{"n_mels": 80, "targets": ["voice"], "num_classes": 2, "activation": "relu", "depths": [3, 3, 8, 3], "eps": 1e-08, "precondition_frequency": 20, "grad_clip": 5.0, "epochs": 149.4, "lr_schedule": "poly", "final_lr_fraction": 0.01}
Rows from block 7 of a small sound classifier, named by matrix and row number. Rows with one number belong to one channel. Each number is 128 + 32 x the weight over its row's rms, rounded and kept within 0 to 255. All counts start at 0. Numbers have three digits each. After the name is the row's rms in percent of the matrix's.
After each channel's rows are labels from the 100 clips, of 14848, where the channel reaches its highest value: "loudest" is the band of the loudest frequency at the time of the peak. Only what is clearly more common there than usual is listed. The data: short read English sentences (LibriTTS-R). In brackets: how many of the 100.
# convs0: first width-9 conv (model.blocks.7.convs.0.weight, 192x192x9, each kernel summed), inputs 0-95
# convs1: second width-9 conv (model.blocks.7.convs.1.weight, 192x192x9, transposed, each kernel summed), outputs 0-95

convs0.7 090:129103153127119120154161102089145140142090152120108129154082180158139188110129125132136160100113153122129154138097084167156139138149156126103107078165155130171150072113184091149119094092117100173122103091153090176137128140102170150148184128066129164155099123154096082145161209115154139176
convs1.7 087:151120087103177166158122196087101127102108086159111090157112097126143119107140146112096092142128133143149148128103050107118089061118170125172195125136128067128109184136130209081096137137198163127122184123089138127159137130132138167117151123119164093104154096138178174124126095147148111172
loudest: 250 to 500 Hz (31)

convs0.186 110:129149073140148104123124053090115043154117130111152084102161152092201166056124134160087132093097121134130101093071131115150093062178126171128099109129149156127170146182034144190147120157116205168137117106098106115128099048153123106122189102184113132136104109130185132102165102146164107139
convs1.186 105:134161141121124178128156118092138120123140190164124105128106135183139166060150150084104124152139098148116103154142129112106103135149116233166171135175145108122196130157146087092172172120153095138097171084122157128098093099114115141100166191086152154145121176161116153187108156082148089159
loudest: 250 to 500 Hz (29)

convs0.14 100:132149157086130128106120146142135106160083113073136064060180140083135174116110153130159191150131145141141147072108121161108115143103176138136134171098145104135119137104159109110159172150160096092146092128144121119117190140130156102072149104142141134143135095125085085111102071059131112143
convs1.14 085:115097131171118151076103156053114107082114112120143136129142206151064172069107108177244067150122086123173125128147127094149134109152156095136155142184153149182121092115106112142137138109129158213084081138151131152137185100108151174099171206118139105131147138141155111144145188125124136139
loudest: 250 to 500 Hz (31)

convs0.165 094:079134157104080120135168088108112113078153145125144213172086095160148150129165144195144090132147150161154128101112126142124131142146158143111157153134132147110125142170172134102085145035094087148134114180100129173156111103065123126148207096137120075117156072107100091124143092128099147131
convs1.165 096:177124126087123163128146172151123136147145159141090146181242126120102180095039169167112128106100113105114144111109107217089122088135111163120105151114109166148166125128142053096132130109059127118184123189149066172125084119147119155125079136086149116142125155131183147091107181152166091114
loudest: 4000 to 8000 Hz (32)

convs0.61 107:105144179109100101159126107139100129162088102123093107161123086122127110129060110109103126124170160149186182106139132111103139142189136113133180163101132113142113135135176145206140089176092137174141088120136126139161012121166126103115149094104181093087099194133147144132208136091038092106
convs1.61 110:104115104149114142148219182101089133117121148108124130127148120135092084099150169167090085172080135115162104078133146130142141135134177117088165171100112211091143153145125137120135119100121129131135161131179115114162158118128125118096153128096121127157118160127149105110157179086174125093
loudest: 250 to 500 Hz (28)

convs0.15 087:193137122117203108134206096122140142126129128099165103142118157161071151112132186132119131117140177104112143065152123136155118144054146120106187154114119093165106145161155156110164145130094094138093132142129158146104073116098121161044139148121186182147112144133156141157131136028121109119
convs1.15 094:150114083081104158161096154142108174170138116166132159153129091138119128143102155097134123157130089089124144147132102166190125182109133139097111085127167171100110086154068073124161142195167135078161075131161110109142162143166181097119153142117151115052109118112150168089113069173094166151
loudest: 500 to 1000 Hz (28)

convs0.141 102:122100119128129087149139102089075164134163127135143149158160122200145124107106152140136191079148165120047127099150160116087089152110093102120105093084172170108136151072108127177094145078127149101090153104143084093121123147156146148171079084134154129101068095104131197102195080164164129154
convs1.141 097:124170084162081142105145160154119177109102170177116166144162191113129209126162149145119142091082096152192144080137123148133183130182110098175176169120132092126112154104103131070103128132135126123123114072121178044087162109107124142113169145072126185148150120109180091173176056174137092143
loudest: 250 to 500 Hz (31)

convs0.65 090:159162086131146147189066127101145104085110185168156103072201110117125109197153087168122118140110121127105164187135127094128144134143173101148107066190139097074127127120064063105131139127138169226128119127181110056140097073130112135126139106143137137125171161141139127081121131143131096155
convs1.65 096:106120102178090090127164084113138106170120103080121152123085177153130119121067137065105123141173155133120095179119125108118099135142176111176060151166156108116121180082158131073056091155130137076123178099120134153141130183188163136135209096125117098122126122115167180116138124170165140110
loudest: 250 to 500 Hz (28)

convs0.115 106:095110138180146086121145136082119123106115120105131114100092093102126102151106099106158095111132113120147091142126133115105112137067154123147118159150113133132152071115130110113138096107056075117097162125154062067121115112095134097134152113131140190113124127165105106122147159114178104168
convs1.115 101:131155082164149136108146078068088165164172103128159138103117203138158144131121178107144140156116146147173148205141106135173131110151106174115111071140081108170163116080208121128154069086141174059092188124149117113081156094117087122165156092052105124107111135138095142136152161126150187154
loudest: 4000 to 8000 Hz (26)

convs0.90 111:105180101148169108179110134070135175168114102148181134108088146166079089132129098143136151171111150107133155149072132133064112115151114109101102129091071155118162146061174106079166182180108149096128137117074136127176101170195098108157140138096116106171094110072126131111142095130153113108
convs1.90 107:163138139095080162169169132122125087080092178133174154124153125126177164169126131151047163151133111092072162129093182064126133121177129099088239163140101112099121047143156092123138149144149151142143109110122071016164097100126115177153133123118094072134143151152173137168133120161133127157
loudest: 250 to 500 Hz (29)

convs0.103 105:114154150103106157119141116100115185129106100145165092162182156121144086155160128080123177185153112171163134140097149112093132115127093124100125107069107120079126190150158161142173066143096071103135132190128160133068120170184126141140102120126181117138147106165166138133216128120077169162
convs1.103 110:101135104084124123088130117097125107144108127027124144101088141104197128124164101094117063168118150111175115124148137077146118157121089149133075126144154119180126074135106118137130180089141102146077167075141146150128112132095131100168118166114084080125142125148143126137132093091133162187
loudest: 250 to 500 Hz (31)

convs0.112 097:125164102113116139073076050154173171165135125115148191154118163158103120130184128131152114163133122082112153158126086154153130082162105108131147159070119156126158093094130101176076171136107171077140166201183108111185113123151167098106109129153158085139177141146170128136188155107130128132
convs1.112 087:122128170119156107138121123139100144163095133182158122074154135114150105123100138071087142124097180203062133162078141089143164175142162230153054131133151145168129105114108156158134150162151090152175131089123116114098168146130093127128145167157126145117131149143085160116108083147142118165
loudest: 250 to 500 Hz (35)

convs0.27 094:088123084122140129098120124133079113166170060176106177092085140163091086123119154153119062115119101172094133034126124131095100155108103139082057097094127194124124148069109148141138119137081118152103062126124133102130106141155111067115107118156099115126133124079120137170162124144139129123
convs1.27 100:130103123163142147151136134187168152101071216150177135172098145089139102123131154108062119220162118129157096136165128089133113137120159130087132152148095149109093189117103184116171167125135141178133151162128115080191159152135147155192122150142163096147210103174141144130167089122100192143
loudest: 250 to 500 Hz (43)