A small sound classifier, trained from scratch.
Model: activation relu, depths [3, 3, 8, 3], widths [192, 192, 192, 192].
Training: 15200 steps, batches of 256, held-out accuracy 97%.
Rows from block 10 of a small sound classifier, named by matrix and row number. Rows with one number belong to one channel. Each number is 500 + 50 x the weight over its row's rms, rounded and kept within 0 to 999. All counts start at 0. Numbers have three digits each. After the name is the row's rms in percent of the matrix's.
After each channel's rows are labels from the 100 clips, of 14848, where the channel reaches its highest value: "top examples" is what is common among them. Only what is clearly more common there than usual is listed. The data: short read English sentences (LibriTTS-R).
# convs0: first width-9 conv (model.blocks.10.convs.0.weight, 192x192x9, each kernel summed), inputs 0-47
# convs1: second width-9 conv (model.blocks.10.convs.1.weight, 192x192x9, transposed, each kernel summed), outputs 0-47

convs0.66 099:446528492499450637498507429456580469499514561505404494589567559482482551412476603485552481490589490466541548556522500449504489505495440528552487
convs1.66 097:516541487463441421521515566479494453511445565505577507587504503521491463566461510539564436508595594513497433495505525423560366431442465553462503
top examples: voice: male

convs0.162 076:472471525525435535447556446461512510436438533467450399584554528575444455466542452419429476397567442413564456526506499511481525445438455432529468
convs1.162 084:525480492522410538506415484558613393469475445429590399503492566508494478489499477460522562413449524548432487584500527495383482488522394487482506
top examples: voice: male

convs0.28 099:456551454532541555443608486478482495471426520571498635514518364503430449547517492585621499431510506529511512583519565490441558428388496602534396
convs1.28 094:450511561567461437515617534533471493462544455587464459504474451512516502561542553469390482545489493560504599522565598465586455563506495408522486
top examples: voice: female

convs0.179 087:401524604559499486418464481432555396448491435517457500569555498475466513494536560467484520570572492475585577430563534547551572504495422496479451
convs1.179 081:522611547534525591563537489561468490510516473455547508432425494527517521461461552445460437483432591519574474525553543438616514546430478506574486
top examples: voice: male

convs0.117 104:464410524486549498443490512454443428534443472495542439477540606429507530588472512522434473528549437557575583622504539466474567535647430457562517
convs1.117 098:545518446548435519399446468453444538443557461511476496506542393514392494513531547450502514523425523500499423558524481503504500533408540482528519
top examples: voice: male

convs0.59 093:507457455470407391543462528519494440436438503474465508444630532477586437554565465449508538571450466535554503489575507415451592585482494518487437
convs1.59 099:478528490535621511502386500490437556441531488487584481499544400435448531481553562504566517603566534474518490465494482455437465492456517502456511
top examples: voice: male

convs0.109 099:539624524566509510451422541437581484523503504445494536592441447524504531465471435419537512440465513488462484577545517509557533464503507509446610
convs1.109 098:454454538529459546505588511457531594473502482533460597549577546443476454554514477548484518613488498454461536522494536490502435409587522558572469
top examples: voice: male

convs0.142 101:451518513485479458421496494594450408589525523542507529570429580632468510509498475486625548490419560550488523469504556440460460435477490509504478
convs1.142 088:489557396489508530463495551515564562420505549507410510489474487486536504508529499490514472512555533501489543539475540526396526526587558438544555
top examples: voice: female

convs0.15 105:459451522454527462520451487560575534433449461519512516477459481476507520549463588517539494373570560507521479583518554508577479454360533459512545
convs1.15 107:576480526540504574493524470386467476535475509506506528452508495558396493503502530416461474530532480495522532461451534380490529505506458464519440
top examples: voice: male

convs0.20 121:514441418521472495473508501517407558507539499493511555478488518421522539501527563490614440462430504440483438492556524429501517440489482493485448
convs1.20 104:478511498456510517482551537456507552582523536470560535443474496549452508551577522504544465492556537390559487496456538494506454301464492551575471
top examples: voice: female

convs0.41 096:521514429449526424560505535459492509497569492467515529539455556602433429436544549519439473444510534498445521539495483482446527518487545498460481
convs1.41 089:509446548587490513518523472616567509429499545539522530545442513478541418499495430537557475365511486450514509555397479423510514499474537416458532
top examples: voice: female

convs0.47 097:454527550503568569510490440492483504531562520470530452437540387514462460475528565473475518618425455539465494438489556523505492483566476597551450
convs1.47 123:496513443509447509449545523503527475559569480543492458456594450450492518460499474473468506700464472513454369492533480481479491538587495551491466
top examples: voice: male

convs0.100 088:529414592492381571495485471513540519522547558471374528520532561515522497462542535519431487494511516505568561581568530446468480508423486511481496
convs1.100 101:485390460402472442501451476500535526465474505396572565520495502487560559504538541450562523505585545587436335465493396508476505540465518450504456
top examples: voice: male

convs0.71 114:542555447452496559480512485524538480633484521508482503541456521504515428464477505475501526455499503490521564511494469539541474576524455404491568
convs1.71 110:448487551494537424479464513572508614390494485467485548514407466517526493472536503506430605450503585489476515379503583510510474421412544498503521
top examples: voice: male

convs0.143 095:534400522457515606469414487407506491415567522427434487486528610453475543495582503478484481470491593418609534498461507429478467471610516516498518
convs1.143 103:501484502563581459577577538482459526523537480514575439467500540489435584376464429522575474555477511523499474528473500516551523471462436519495518
top examples: voice: male

convs0.97 094:519505549458515324498452505556471525423432495447546585499526514455493543499553495530597481504392496466401498557510462477492481527401510509451476
convs1.97 099:453543473516610575441502604525479483531472479497538470425577586549525510497496495519472544564422431537468470539519535465485501626492499486513507
top examples: voice: female

convs0.160 091:548521503499493549472408453481496528523560478433489479430541503487489528465512514473443426426501503501618476495484522484585485539528503444471494
convs1.160 086:539441451515648435519606471410469425419585510464554471505475502547537513490574468441464580514447561463478501485504468469475497561531480444478424
top examples: voice: male

convs0.157 097:522518519440478443517457561503440468447525498520412466601495563580524468517565497509495518412465445511486527613500464509539558409502512474511518
convs1.157 094:535492593466510523524572424531525561475482491466528492467378613493506431493430567528455483435438529472420611524502610463481444460483449587602483
top examples: voice: male

convs0.8 099:607545444553456471512572550518550507487470488450437521530442510462572621529469483472520523455542461592455520531449486489426445550502455419481504
convs1.8 090:481565599444564503466529442457530470539494485510443383445444508521567462438544531611418544555524467492493476513532512418493532515496488469493516
top examples: voice: male

convs0.147 106:473456489495409537533572542531525524555514456534576482522488407605546488521512496511484523613481430580536511417523410574451491509532517566506577
convs1.147 108:520576528511525518478435529455477573477478495537423470532523459458456517399609456446532510556536445520419507568561493464554544483508467507488526
top examples: voice: female

convs0.30 108:597464534559576564597601506535521476525503440496511474468551499520540503442494504515467524446557434490597560465526424614530508474543505518471430
convs1.30 104:507516567545512492531603620496523503536508568468564516523467597426548469500451416486508424474478498463494497579443570592501544522532391563477500
top examples: voice: female

convs0.182 090:555524569478573471522444493586559553534532506509494494489531542421528495437446496417574453530425501414478501524517517409505484563556495508457555
convs1.182 104:497548483525453543532484431494439462409391436469503541437508562506476523473468520554440437480571523548582467487466475544548526475447529509530468
top examples: voice: male

convs0.105 097:496515475520480454455543537564548607490539509546505505539461511565505562497511484553454432511485507531511523542500545501508464445540476400495490
convs1.105 099:572512486481559520566581498488569476416398485469508505542473409515460497542461564531449449386514471484436515493486450520444513579529547554498472
top examples: voice: female

convs0.52 101:473443485555501539493561515514485484489458535471534508520458482490462524629514436531448481530499452527398529457516385549539513586526408547551549
convs1.52 120:535558600496553432514478518579438484509522521493544500543386444610500423464543475436510492450471428427579611500618477535454482478488538487529611
top examples: voice: female

convs0.88 102:417443513595551545475559560508522437540495513571542460486510503550441425529391422453415493482582557509566455549405443492441536610515448512439603
convs1.88 102:510581574461473504489479503497475576538563501506501593474534561510519470463569479547516550512494507492503509488536548559517553503523532418509523
top examples: voice: male

convs0.48 100:410568595482436497519433467602491528547377496499432540435547464492506518462492458522522475506509624508458373516556491527433495454473544533464443
convs1.48 106:532435405476566474515644540464519438480485505529533501443591534542505564578492425560458497500511482558507580477542485480549510473496490474535468
top examples: voice: female

convs0.175 109:553452386597556565465522389434553506500508509623495472553539450467505474421503530480530542514430545496421534544457535457487490407479548403531535
convs1.175 095:418534541468515475517462500528507509599472476405524522537469512601509479497466521510504499426453554528475450501475566534577543545476503559531493
top examples: voice: male

convs0.154 110:498592472522439530465502534449514462632462539490474495501492414474520501484587520500410492444447497543532501445527473546501449452485451458475446
convs1.154 107:515479482463415483500457536502552535549595484450619399410551494474490535404494504460546561458397480419527431560520481558490456575511456540475500
top examples: voice: male

convs0.3 098:540463506531488583586440500547536489487459431481557478447450494513506471486544531481668438415483536529529459528553475472432493485517505448490390
convs1.3 100:566536530510569467506523532413488455438506430465517510485485511533490454500469517541446480499490417479564517506589455541508461508395509582497421
top examples: voice: male

convs0.178 095:435481470464477467576521511471510510436611466444438544522443456545521529523538477501497528502483380571560464411578552487585528518520515466495544
convs1.178 095:498356589469366511548513603409498524468505628419489561412486479477521439535498513562503465486484491571549545524544501591436542555564412573459505
top examples: voice: female

convs0.122 098:470478502542531597497545432528532453504477489542490450557475491524390516491463490530447558460459510500442491455486568451512451529502476426500527
convs1.122 100:541466505522535490499496516548503514494596481476492513429498480517531531531442496486470521488560558470552493475514500543545592532546478447464543
top examples: voice: male

convs0.5 102:493479466464467554518491419544449544472410544431537470463517422473594471493549469435524455431508480519535437464504573530471417430489565476527500
convs1.5 100:449417496418596509548503530490481457586487448419415456435458488500505468559461412442482542470462430517463470483533500445504473514562489552534564
top examples: voice: male

convs0.4 100:405584460495498475449623482577474542518392465431498546473516513517480553473385419559571465553496445540511413608499474528512562457436549523480478
convs1.4 090:547510424449457513440511552526459429427592485422549470487520474535384501545472551526401447497489515557493527478478513495402397470495487485508447
top examples: voice: female

convs0.37 091:564496466493570544496526514523475567452471498474478542422570467451486525539474538537494481454503476517568427532413377460495506432452475516510415
convs1.37 083:510418459484474540459526497377517483506576456442417593451527507471500509476421488459455562443537563535549510441539526521551507513438520477602488
top examples: voice: male

convs0.54 098:488475492475487477489588431476520500525528547477498443590530421468521508473506497456412461574485459539479548444501478481502467479490405374463419
convs1.54 088:523500659555556494522502576425584507466477487497516470454386587499465472463532474543574582501527552460581438461590489452505523538412522447471555
top examples: voice: male

convs0.51 112:471535505460501425522526544492456425527511501495487522461489542508483601574545481573430550611535523488511465431443499561518484555495497593486386
convs1.51 104:542486419448441569470497356555466591456452404504533508473607431390549491533534522420433531510546510538453509486470520501484536537588553460510541
top examples: voice: male

convs0.93 082:470395461557491507500499518505509507462517562481492582510436608531543485529430445493557520546544491499466419553476426458529433447514555512604587
convs1.93 088:501569540568518466521462460539629366483532533440585479447495510527496610468464290466533487441544457474579506449594490517424507459473541380494448
top examples: voice: female

convs0.76 107:528469533560505471528402456407480460486531523585617564505496499483497548504530484456506542599484514488473527575519522441497496413501501498499541
convs1.76 100:480392445469525593443432466483562519562436511446453430520502516578464523530526533536398439536602492448510437514459526454566481522410519429453518
top examples: voice: male

convs0.168 136:468472500514505492406514527512561524523520518469463522500496395500542534471434422572480593522551423516541418494463508490533559525399467500475566
convs1.168 112:502451495475477457544439498554565463540485463581404493319628468562531528532554502422484500553483427500501466484558551518483480520529492385506505
top examples: voice: male

convs0.2 125:470566494549595440535572493511478559517442472498575549517472393519498452569466543534510401561554483513495513560515507500576501523410533564455442
convs1.2 118:472435549518470551488453580485521425452488522520382442433471470464545545575514570475454515477516558520504451492548566493528489452553540504472544
top examples: voice: male

convs0.7 093:489519557496505408517481507385502471491541405469559534493511504553538440464508520589500482443586532489529471462476497565553461372476566361500494
convs1.7 098:424473537527534545516546557596425627591456585436463502425503482451474541486548487499504439426512459504447494548506522429438517532514457548477439
top examples: voice: female

convs0.172 090:515437534505486561464524568468470436529495541529417434450431526504491474517563483369478577471521518537510570453475481481585511436554456456477559
convs1.172 090:464549550498520485535547469512522409469461471482510566443493555449579548493412492637457465486471568537509434504456435459437464581496463450499540
top examples: voice: male

convs0.149 100:549472464497552567584471462568460555432556503585491542542482518527361518511435498476601480533562457455543496518486447490416516476535509541434516
convs1.149 100:513467593548410449518559494443466428470471431471542484510467547503531588503503507513532516504548526533470486412471451501490565514560486515559445
top examples: voice: female

convs0.177 088:474382549512546436526539506364455545542544524393496503471527423541502555553428437479525507529485508515463489533501541507473496541486588409589461
convs1.177 083:510571486465504557411466516535480528516508477557577517423496404374542486504483525476543470446545535436435551541549479561557502425471517435447537
top examples: voice: male

convs0.135 102:526538455455529545523650611539413510522539561532575477500452525531488512455428501489550524421513457454420428514436465466409474467603499469451499
convs1.135 112:554454381477525405606450446507498472447492497505508515534485552401555508471448475547347552540545615549479524446507480582487509503476541422453464
top examples: voice: female

convs0.62 130:696623556438508535572468550473423458537450448527491480517528490444527480493498532573479430519465525511544551509506427455604543499367487437458558
convs1.62 122:573528501500434432538496509515542517615487480530544599449450503544475437463479478491453535453529437505487485598437439579408501435455487584462503
top examples: voice: female

convs0.115 091:474528572501505471506475441508537462583497428504437447514409518489517501476415492508503536445487520510505649435525447501589434508456578503536570
convs1.115 097:462439428551500547449518494453480546532468592500539444500436548476538496472492401569393482440513491499561474551431554444480590485470556395525509
top examples: voice: male

convs0.29 076:528621574535487502534434430511557508472616546544606609510461534482442576457546467573529508579508503499449457548450518493555559422571468581584506
convs1.29 076:504448483556450478563518581450437500529416430525498480461562519474479448434574564497558499578544485526566495468474494415490504540506437519507547
top examples: voice: male

convs0.87 096:517458580425337514480523480573456448478521449521541424431516438508490502554495499481472499495455591512508417418458576513476480576372494449548583
convs1.87 106:553411566486581443516531501530452461414513479502501565509554586489512505494501510457400506571492455472518495482540513465598499571547469508473481
top examples: voice: male

convs0.119 099:432477486523496508545467553540495523471511461575521529493498478501625505449492443529473457415489489464546513576572453518565518549565489485556541
convs1.119 098:504439578555498537491529479427532437407494404455494411483454409507478478497547503428438590495493476449450613380547465484438514446503532457465518
top examples: voice: male

convs0.55 089:467466477658530465489444460637505539524558549563481562514466480482558524543494529513560473426447582439521520526526504574441468520369501460495529
convs1.55 092:589444558486568552520524553480481486495479386500486491473515504493524487560469555638479512551570521489513620566447457391574542382611481571495471
top examples: voice: female

convs0.69 122:574332521476490527529518484413509427477538464539600472549469536529604545475452572482431482431499447439520489534493479578498424512504495532505511
convs1.69 109:594519547480519426540522505454574407450448603522452564536442534478550494503547534551550489527516558495470410490541410502428487594520555439491588
top examples: voice: female

convs0.165 095:398515665441506532460543435445514496488508490500461486544475460442512558547421399473413493485566491495547440503566484519569498492519491427470591
convs1.165 082:584533480610458505561554484559454462454549533466531421484597510560497525416524474479364569456534510540555507587476496544570560538418505452400434
top examples: voice: male

convs0.111 099:418513491441462422522468460552457393496515475574511541569514478538423448513437439454491547558583378445419480423503520477450521511480494457526471
convs1.111 095:514455538508560468584537542452510480510601535438509519508505574574481606497492419552670591358475437465526399567484425517571475469453463511572493
top examples: voice: female

convs0.94 096:508498549559539568451453549487472461497511365427389532480497529501464497496454494568413491514505446511532498509473497507471466453407600498492568
convs1.94 090:505525417502549533489628377582504541575545604462427426484424578539444482602458562486534561477483509495514474572450501479477546596499512539475469
top examples: voice: male

convs0.18 094:573454531440512486473478560509513512520521475468444403544491621559527497476614491479604452531570523418499468480511454458539475445525412583457476
convs1.18 092:473535556464420533528447469441431532604462423527543570443572433498494558510443594498456484486525470517486492517497555415437505495513387473486397
top examples: voice: male

convs0.22 091:568581521543596447576481449498513571501453487486493574549432421544465494529459472484422550525516566563479499518462453506462496474509464547484575
convs1.22 100:495499502532469479503490469508550558459510531550526525510544516477465530477494599468563484536489487486549509543552500469485479592431551587478504
top examples: voice: female

convs0.1 114:504579430507575518394476460518542497485502475411443508568427534481537541506527507545462502440520521520490500507463503591520540528495595521432583
convs1.1 110:510493500454512536522386427560534549437460440547526503505490503533507440487564453478475392415489548557434500629501420462456486511499492555509416
top examples: voice: male

convs0.57 087:541453553505505434465509481451507353522651494505515445477477463471492536507492481546483514565476442504546594528517485573535412531586463503524474
convs1.57 097:463584510507498583480357490538449437481551587512508576530418521474546489472382516526481516501448451484532470519492506423512543570407476571535451
top examples: voice: female

convs0.130 104:565514430546583573571484437562504573517468600456413530513434544412477490514538507506477483469520461464494453451393549452459510431480514497517657
convs1.130 101:518580525477526494489497499442465433578543440516518447485405484509462484456500496557477452525498505467558500528583491549599525472463509503634353
top examples: voice: male

convs0.176 099:477504485536539368453502567606502503515458508532445536600457532560538590460545472516521491502436557546411550452486520597490475477501493437475504
convs1.176 094:477453543524529541501663573479378505435503480544484485535542518561528542520524489581474521538583510516458499463547504494527485485501536557520510
top examples: voice: female

convs0.25 094:565463517528558501549466500461468528497516545545451497481517563542423515514498489439539453545467544545465481526495533513510562431380502514477581
convs1.25 089:629474606552449475493552550506490425462526474471480480481442482415596487508540461627545479445566532497469475569532476447460449464482518451473556
top examples: voice: male

convs0.180 100:639505533526436432513585572561511479436328450443469521490405535415585511534505481566457455539547486472495530556558459509512523510427515597580479
convs1.180 098:429483392507490519536468534452461514484496525569462502500531497500512492521492498476512441474458484451500489538537561560447414502606494463503430
top examples: voice: female

convs0.137 079:507452434503445519607557565603468478491516578494487521551420494509443536434413577525459468454453473527425518499513539509426485431584450476451521
convs1.137 080:515526557495564644488500480492449550537498550525497558460564437565491485475466510417493484516497413416505558542566457494571467469368506568532547
top examples: voice: male

convs0.75 085:432457480459442516530524525464500447535474394469493453461468555543583487401571495494506465445495468510539569506511499591509505407418464442554393
convs1.75 080:573566448498493431462362487453460548528524524487482471517472540454477470503541540498534543443522546508574467538490534416458549466571509556494532
top examples: voice: female

convs0.129 081:502484518519489548506453497440618504552512517473557487534457380557422480489481484422493454453468544489444557534409582585433479463550508502498442
convs1.129 079:450524573458548557535460441557422492399501403491509468487477508482459478488467481567557483532511432436525548445482502503517441400534497519510540
top examples: voice: male

convs0.126 107:513564575581433548476514468455539594479454466462487540516558462431560522498509529404498490470416448462490530435515466489525510480510478510557500
convs1.126 101:470535481469466492517436510567467454508391591508517444494506465497420526486542468540509502485487559495479496506478510471496554479486501592394543
top examples: voice: male

convs0.114 095:495498549438522602428557431452463537506598447515544465513511640613550501554571498505557416554487473530427492532539506562453504495392568542541356
convs1.114 089:425513540515521419487541638544474549481519407453592456416478570460504499519527582374487465556536565457537449557580535495517454467533467440538468
top examples: voice: female

convs0.153 102:465488516504573513524420473502562453459481574502472438582542477510621408590506578445552544464452449450516471450463511578517444513458524529519609
convs1.153 108:520477573488467561506515518488427615530477471378452517468477459464484513469439503477486510471522489559418506510607472567554537460492467456506433
top examples: voice: male

convs0.65 103:502566463493495445453638482486478562521516517535513473575447363556459483503513581525564519500536558500554570557548518468448563487461506541509494
convs1.65 108:542573497515626509496526605572511467459495537593520638544457496481544616466522442502423519506516537543499458448538499592476543482489541451475513
top examples: voice: female

convs0.81 092:585483480403476440516530586480450485525500442490500532418451581501465508474523520456499511497510496478539472609477572413507479476403490523544460
convs1.81 083:506573558480466483512462420529430462499495499570573418538526392625476531483439472423605584561555484566566465523542467472459552494402500438516535
top examples: voice: female

convs0.99 094:540384488471491527600472569565494491492554436537533563507498536486548486598447518540521592563472436486545531568447480558423510428527486516570525
convs1.99 096:488550553511494525545554460536591531611542575527396446464431449485494521471441581432399476504565529537481506473477528447480466483566513487500452
top examples: voice: female

convs0.31 074:469452450447476417583570460457469519414433502526486553484511453440464549505546497583513413434497442563537405479512571524390538498480548562506545
convs1.31 086:431404553455501452457494550526502514358560495486440574474427455532528515538511378532452483556428457474545558527467475506543463532455483398488449
top examples: voice: female

convs0.49 099:482545545498487595494513486475400547527522457522470532471510605541527448481508445455513577556433564462483537386430442485425444447529538506531451
convs1.49 101:582416432491462387506499471563509478462542545532472515509448560471554479462534429472565451490579418587559454465534467458580488500522466463483489
top examples: voice: male

convs0.63 110:562460452505490509498452480479567442531439478537415489498461460460447538550536488466512492431519510459452489479595548522482514494554530559480519
convs1.63 098:484563528518438452470470447545552530495545536451554524526474503499530555504443481397518536480492573484452515532467423480579453476460642449525534
top examples: voice: male

convs0.113 092:514505483479435500477514502512577461535482514442458415410497484454479481491482424577545561517490463497576541450446502591484484565516467522492439
convs1.113 091:522493454456552485485505432518567539410447417523524493553561490489469520520606513449466503513484481572428496504543413426588484484460490372539545
top examples: voice: male

convs0.67 117:401432559481530487458515399519519558500467557440568477421504571567555437541490453508449543532483492548429597520460543489430536632570480531523456
convs1.67 115:439498544540431505598459549478604561526502443555503537504584491421505489484573503435527508548441473487518512595558438559512438439559564450513555
top examples: voice: female

convs0.144 094:498530474498456494602478489435510491475481405464499551510388528602419490464477458462428551450521525464471463433367543509577471528573534508544414
convs1.144 099:509594468458472555495461463567480466470472530552543503450530562439473500531528458531518546414522423564556500443508502530479473493584524454523548
top examples: voice: female

convs0.61 087:405424455488472521431507420460545513645428488483532537407456414508460510538466550469522502507571523451542494560436584489444540449551514506581529
convs1.61 087:551432514479505564503606602493522514500514513571545485495460665547506478458549500478492473606506556552546542538518628482480454512455517491431512
top examples: voice: male

convs0.127 102:460576472435542549450538512495563467600466563402543442394504414464478537495476486442449483475515572512570506542505535540559465626609481621439545
convs1.127 101:462533541515382558559551336438569481555541480591500507472475475500560458479474483498550539473428404532552446474450524525470563469487428419477464
top examples: voice: male

convs0.72 093:439494557566507493500467413507563556417464503539537538456550420517561557473478507485512518504507450525444525400570467532498466464481562507504510
convs1.72 090:565579528464547564539513450566466495458505510479442437491404538505588465517533523521546480463480540537485473489475456498504483497536502566489489
top examples: voice: male

convs0.83 100:492522522520625453437484489553494513531483504540559462470392494513441447532465496395544516536530567536471547441622497515511523556435471423460495
convs1.83 093:451555483535506582427456434477404427448426485471480451521461456476573529401533557635552580489485505451567525580513471457462426553600475515459512
top examples: voice: male

convs0.156 106:546431501528481442494489499450451435405549517556491561478420543409658533485493510493470439508537477479526535544505492560497512579384419575428536
convs1.156 106:585493552491538505441397542514557472529386531510454483602462494493488551522465540477509522509435511564456415492508563450463497495597485446599530
top examples: voice: female

convs0.53 083:432588514509515446450486531626490630459509528574470543506473495510490495487452485353506475480581491490437430437471465501408476455469430497481433
convs1.53 092:494570419589584596440498530451609504493478552454583510516581525518451592437583532558487480502499466498590572457538449494490499372514461485453459
top examples: voice: female

convs0.95 140:555480457418442485453558545438472484446512467435430395464499441499559527502565472487509547511435509556510491464531505482521507535553472412494504
convs1.95 129:518487438538509435517477527530543558491408434484529522549529487527486521525501460535401462546558485487504565528457527479448547549499502476524549
top examples: voice: male

convs0.116 094:580469465483535552442476494565516437478541506469496557497519496496462525456486550512497484547570542378571472459522424508569506469588501479539444
convs1.116 103:513486495512535541450425415522526476478525520502608482527419409435563542486541448470522487387524531454550578440566432470480506559503475484533531
top examples: voice: male

convs0.120 109:501392545433487539471536400553490484462451481484521489447492533512518528503429435475553445563483481539550505536494417474572434566501535442479588
convs1.120 113:538506435569478506538445562465482397356513503447479470520458505491465543422524507514520518494507520561478541485406469548445562548504509522438484
top examples: voice: male

convs0.103 119:469626496520556446446526546498399490447505517563476548508483535532516527518563460559566497351517599557462519568441480487526448395449511502512432
convs1.103 124:471410452493465503563619420530488519448516456512460490571447452545517451510436589505401483512494458544450513413447485637520495603515481540368489
top examples: voice: female

convs0.32 101:503515472496541477459489634505512534455541496478427472512551514458535565546444454467494518502503567500429491496507482510505569555640549490607539
convs1.32 109:466555522507447532458552439493411495568484445468606536631425519498438539472569455430504509519594458460512544492507489569458520580527530543489536
top examples: voice: female

convs0.78 118:572494560542484401471557540558571445510510498489526468535577512411479516560433531526503419492506475506473567504568529469493419537458459489390550
convs1.78 108:484536367525546483494498532464463501658574477580544564529556491572477493516467491617589523500463431467407517574434434472507548518522488533544572
top examples: voice: female

convs0.12 121:459455472401497465410468537392520587501486574487566486480559509531517558431534465425433492494565543561561479413507512441527471641716465550495489
convs1.12 137:492546591574495517497489401432465515450559429647524352502507555512547524503571505412429501474463398465480545522624414519450550520520463496473562
top examples: voice: male

convs0.91 093:540421540493442492535468439447468492547454603437495481459421580447545401533503510470429465604543568529554454536478456526469485459542494565424505
convs1.91 090:473480456489519545496582482483389477507522499425513583474566563528456418540528550469602641556522531517608540508487478397518504406541466573427531
top examples: voice: male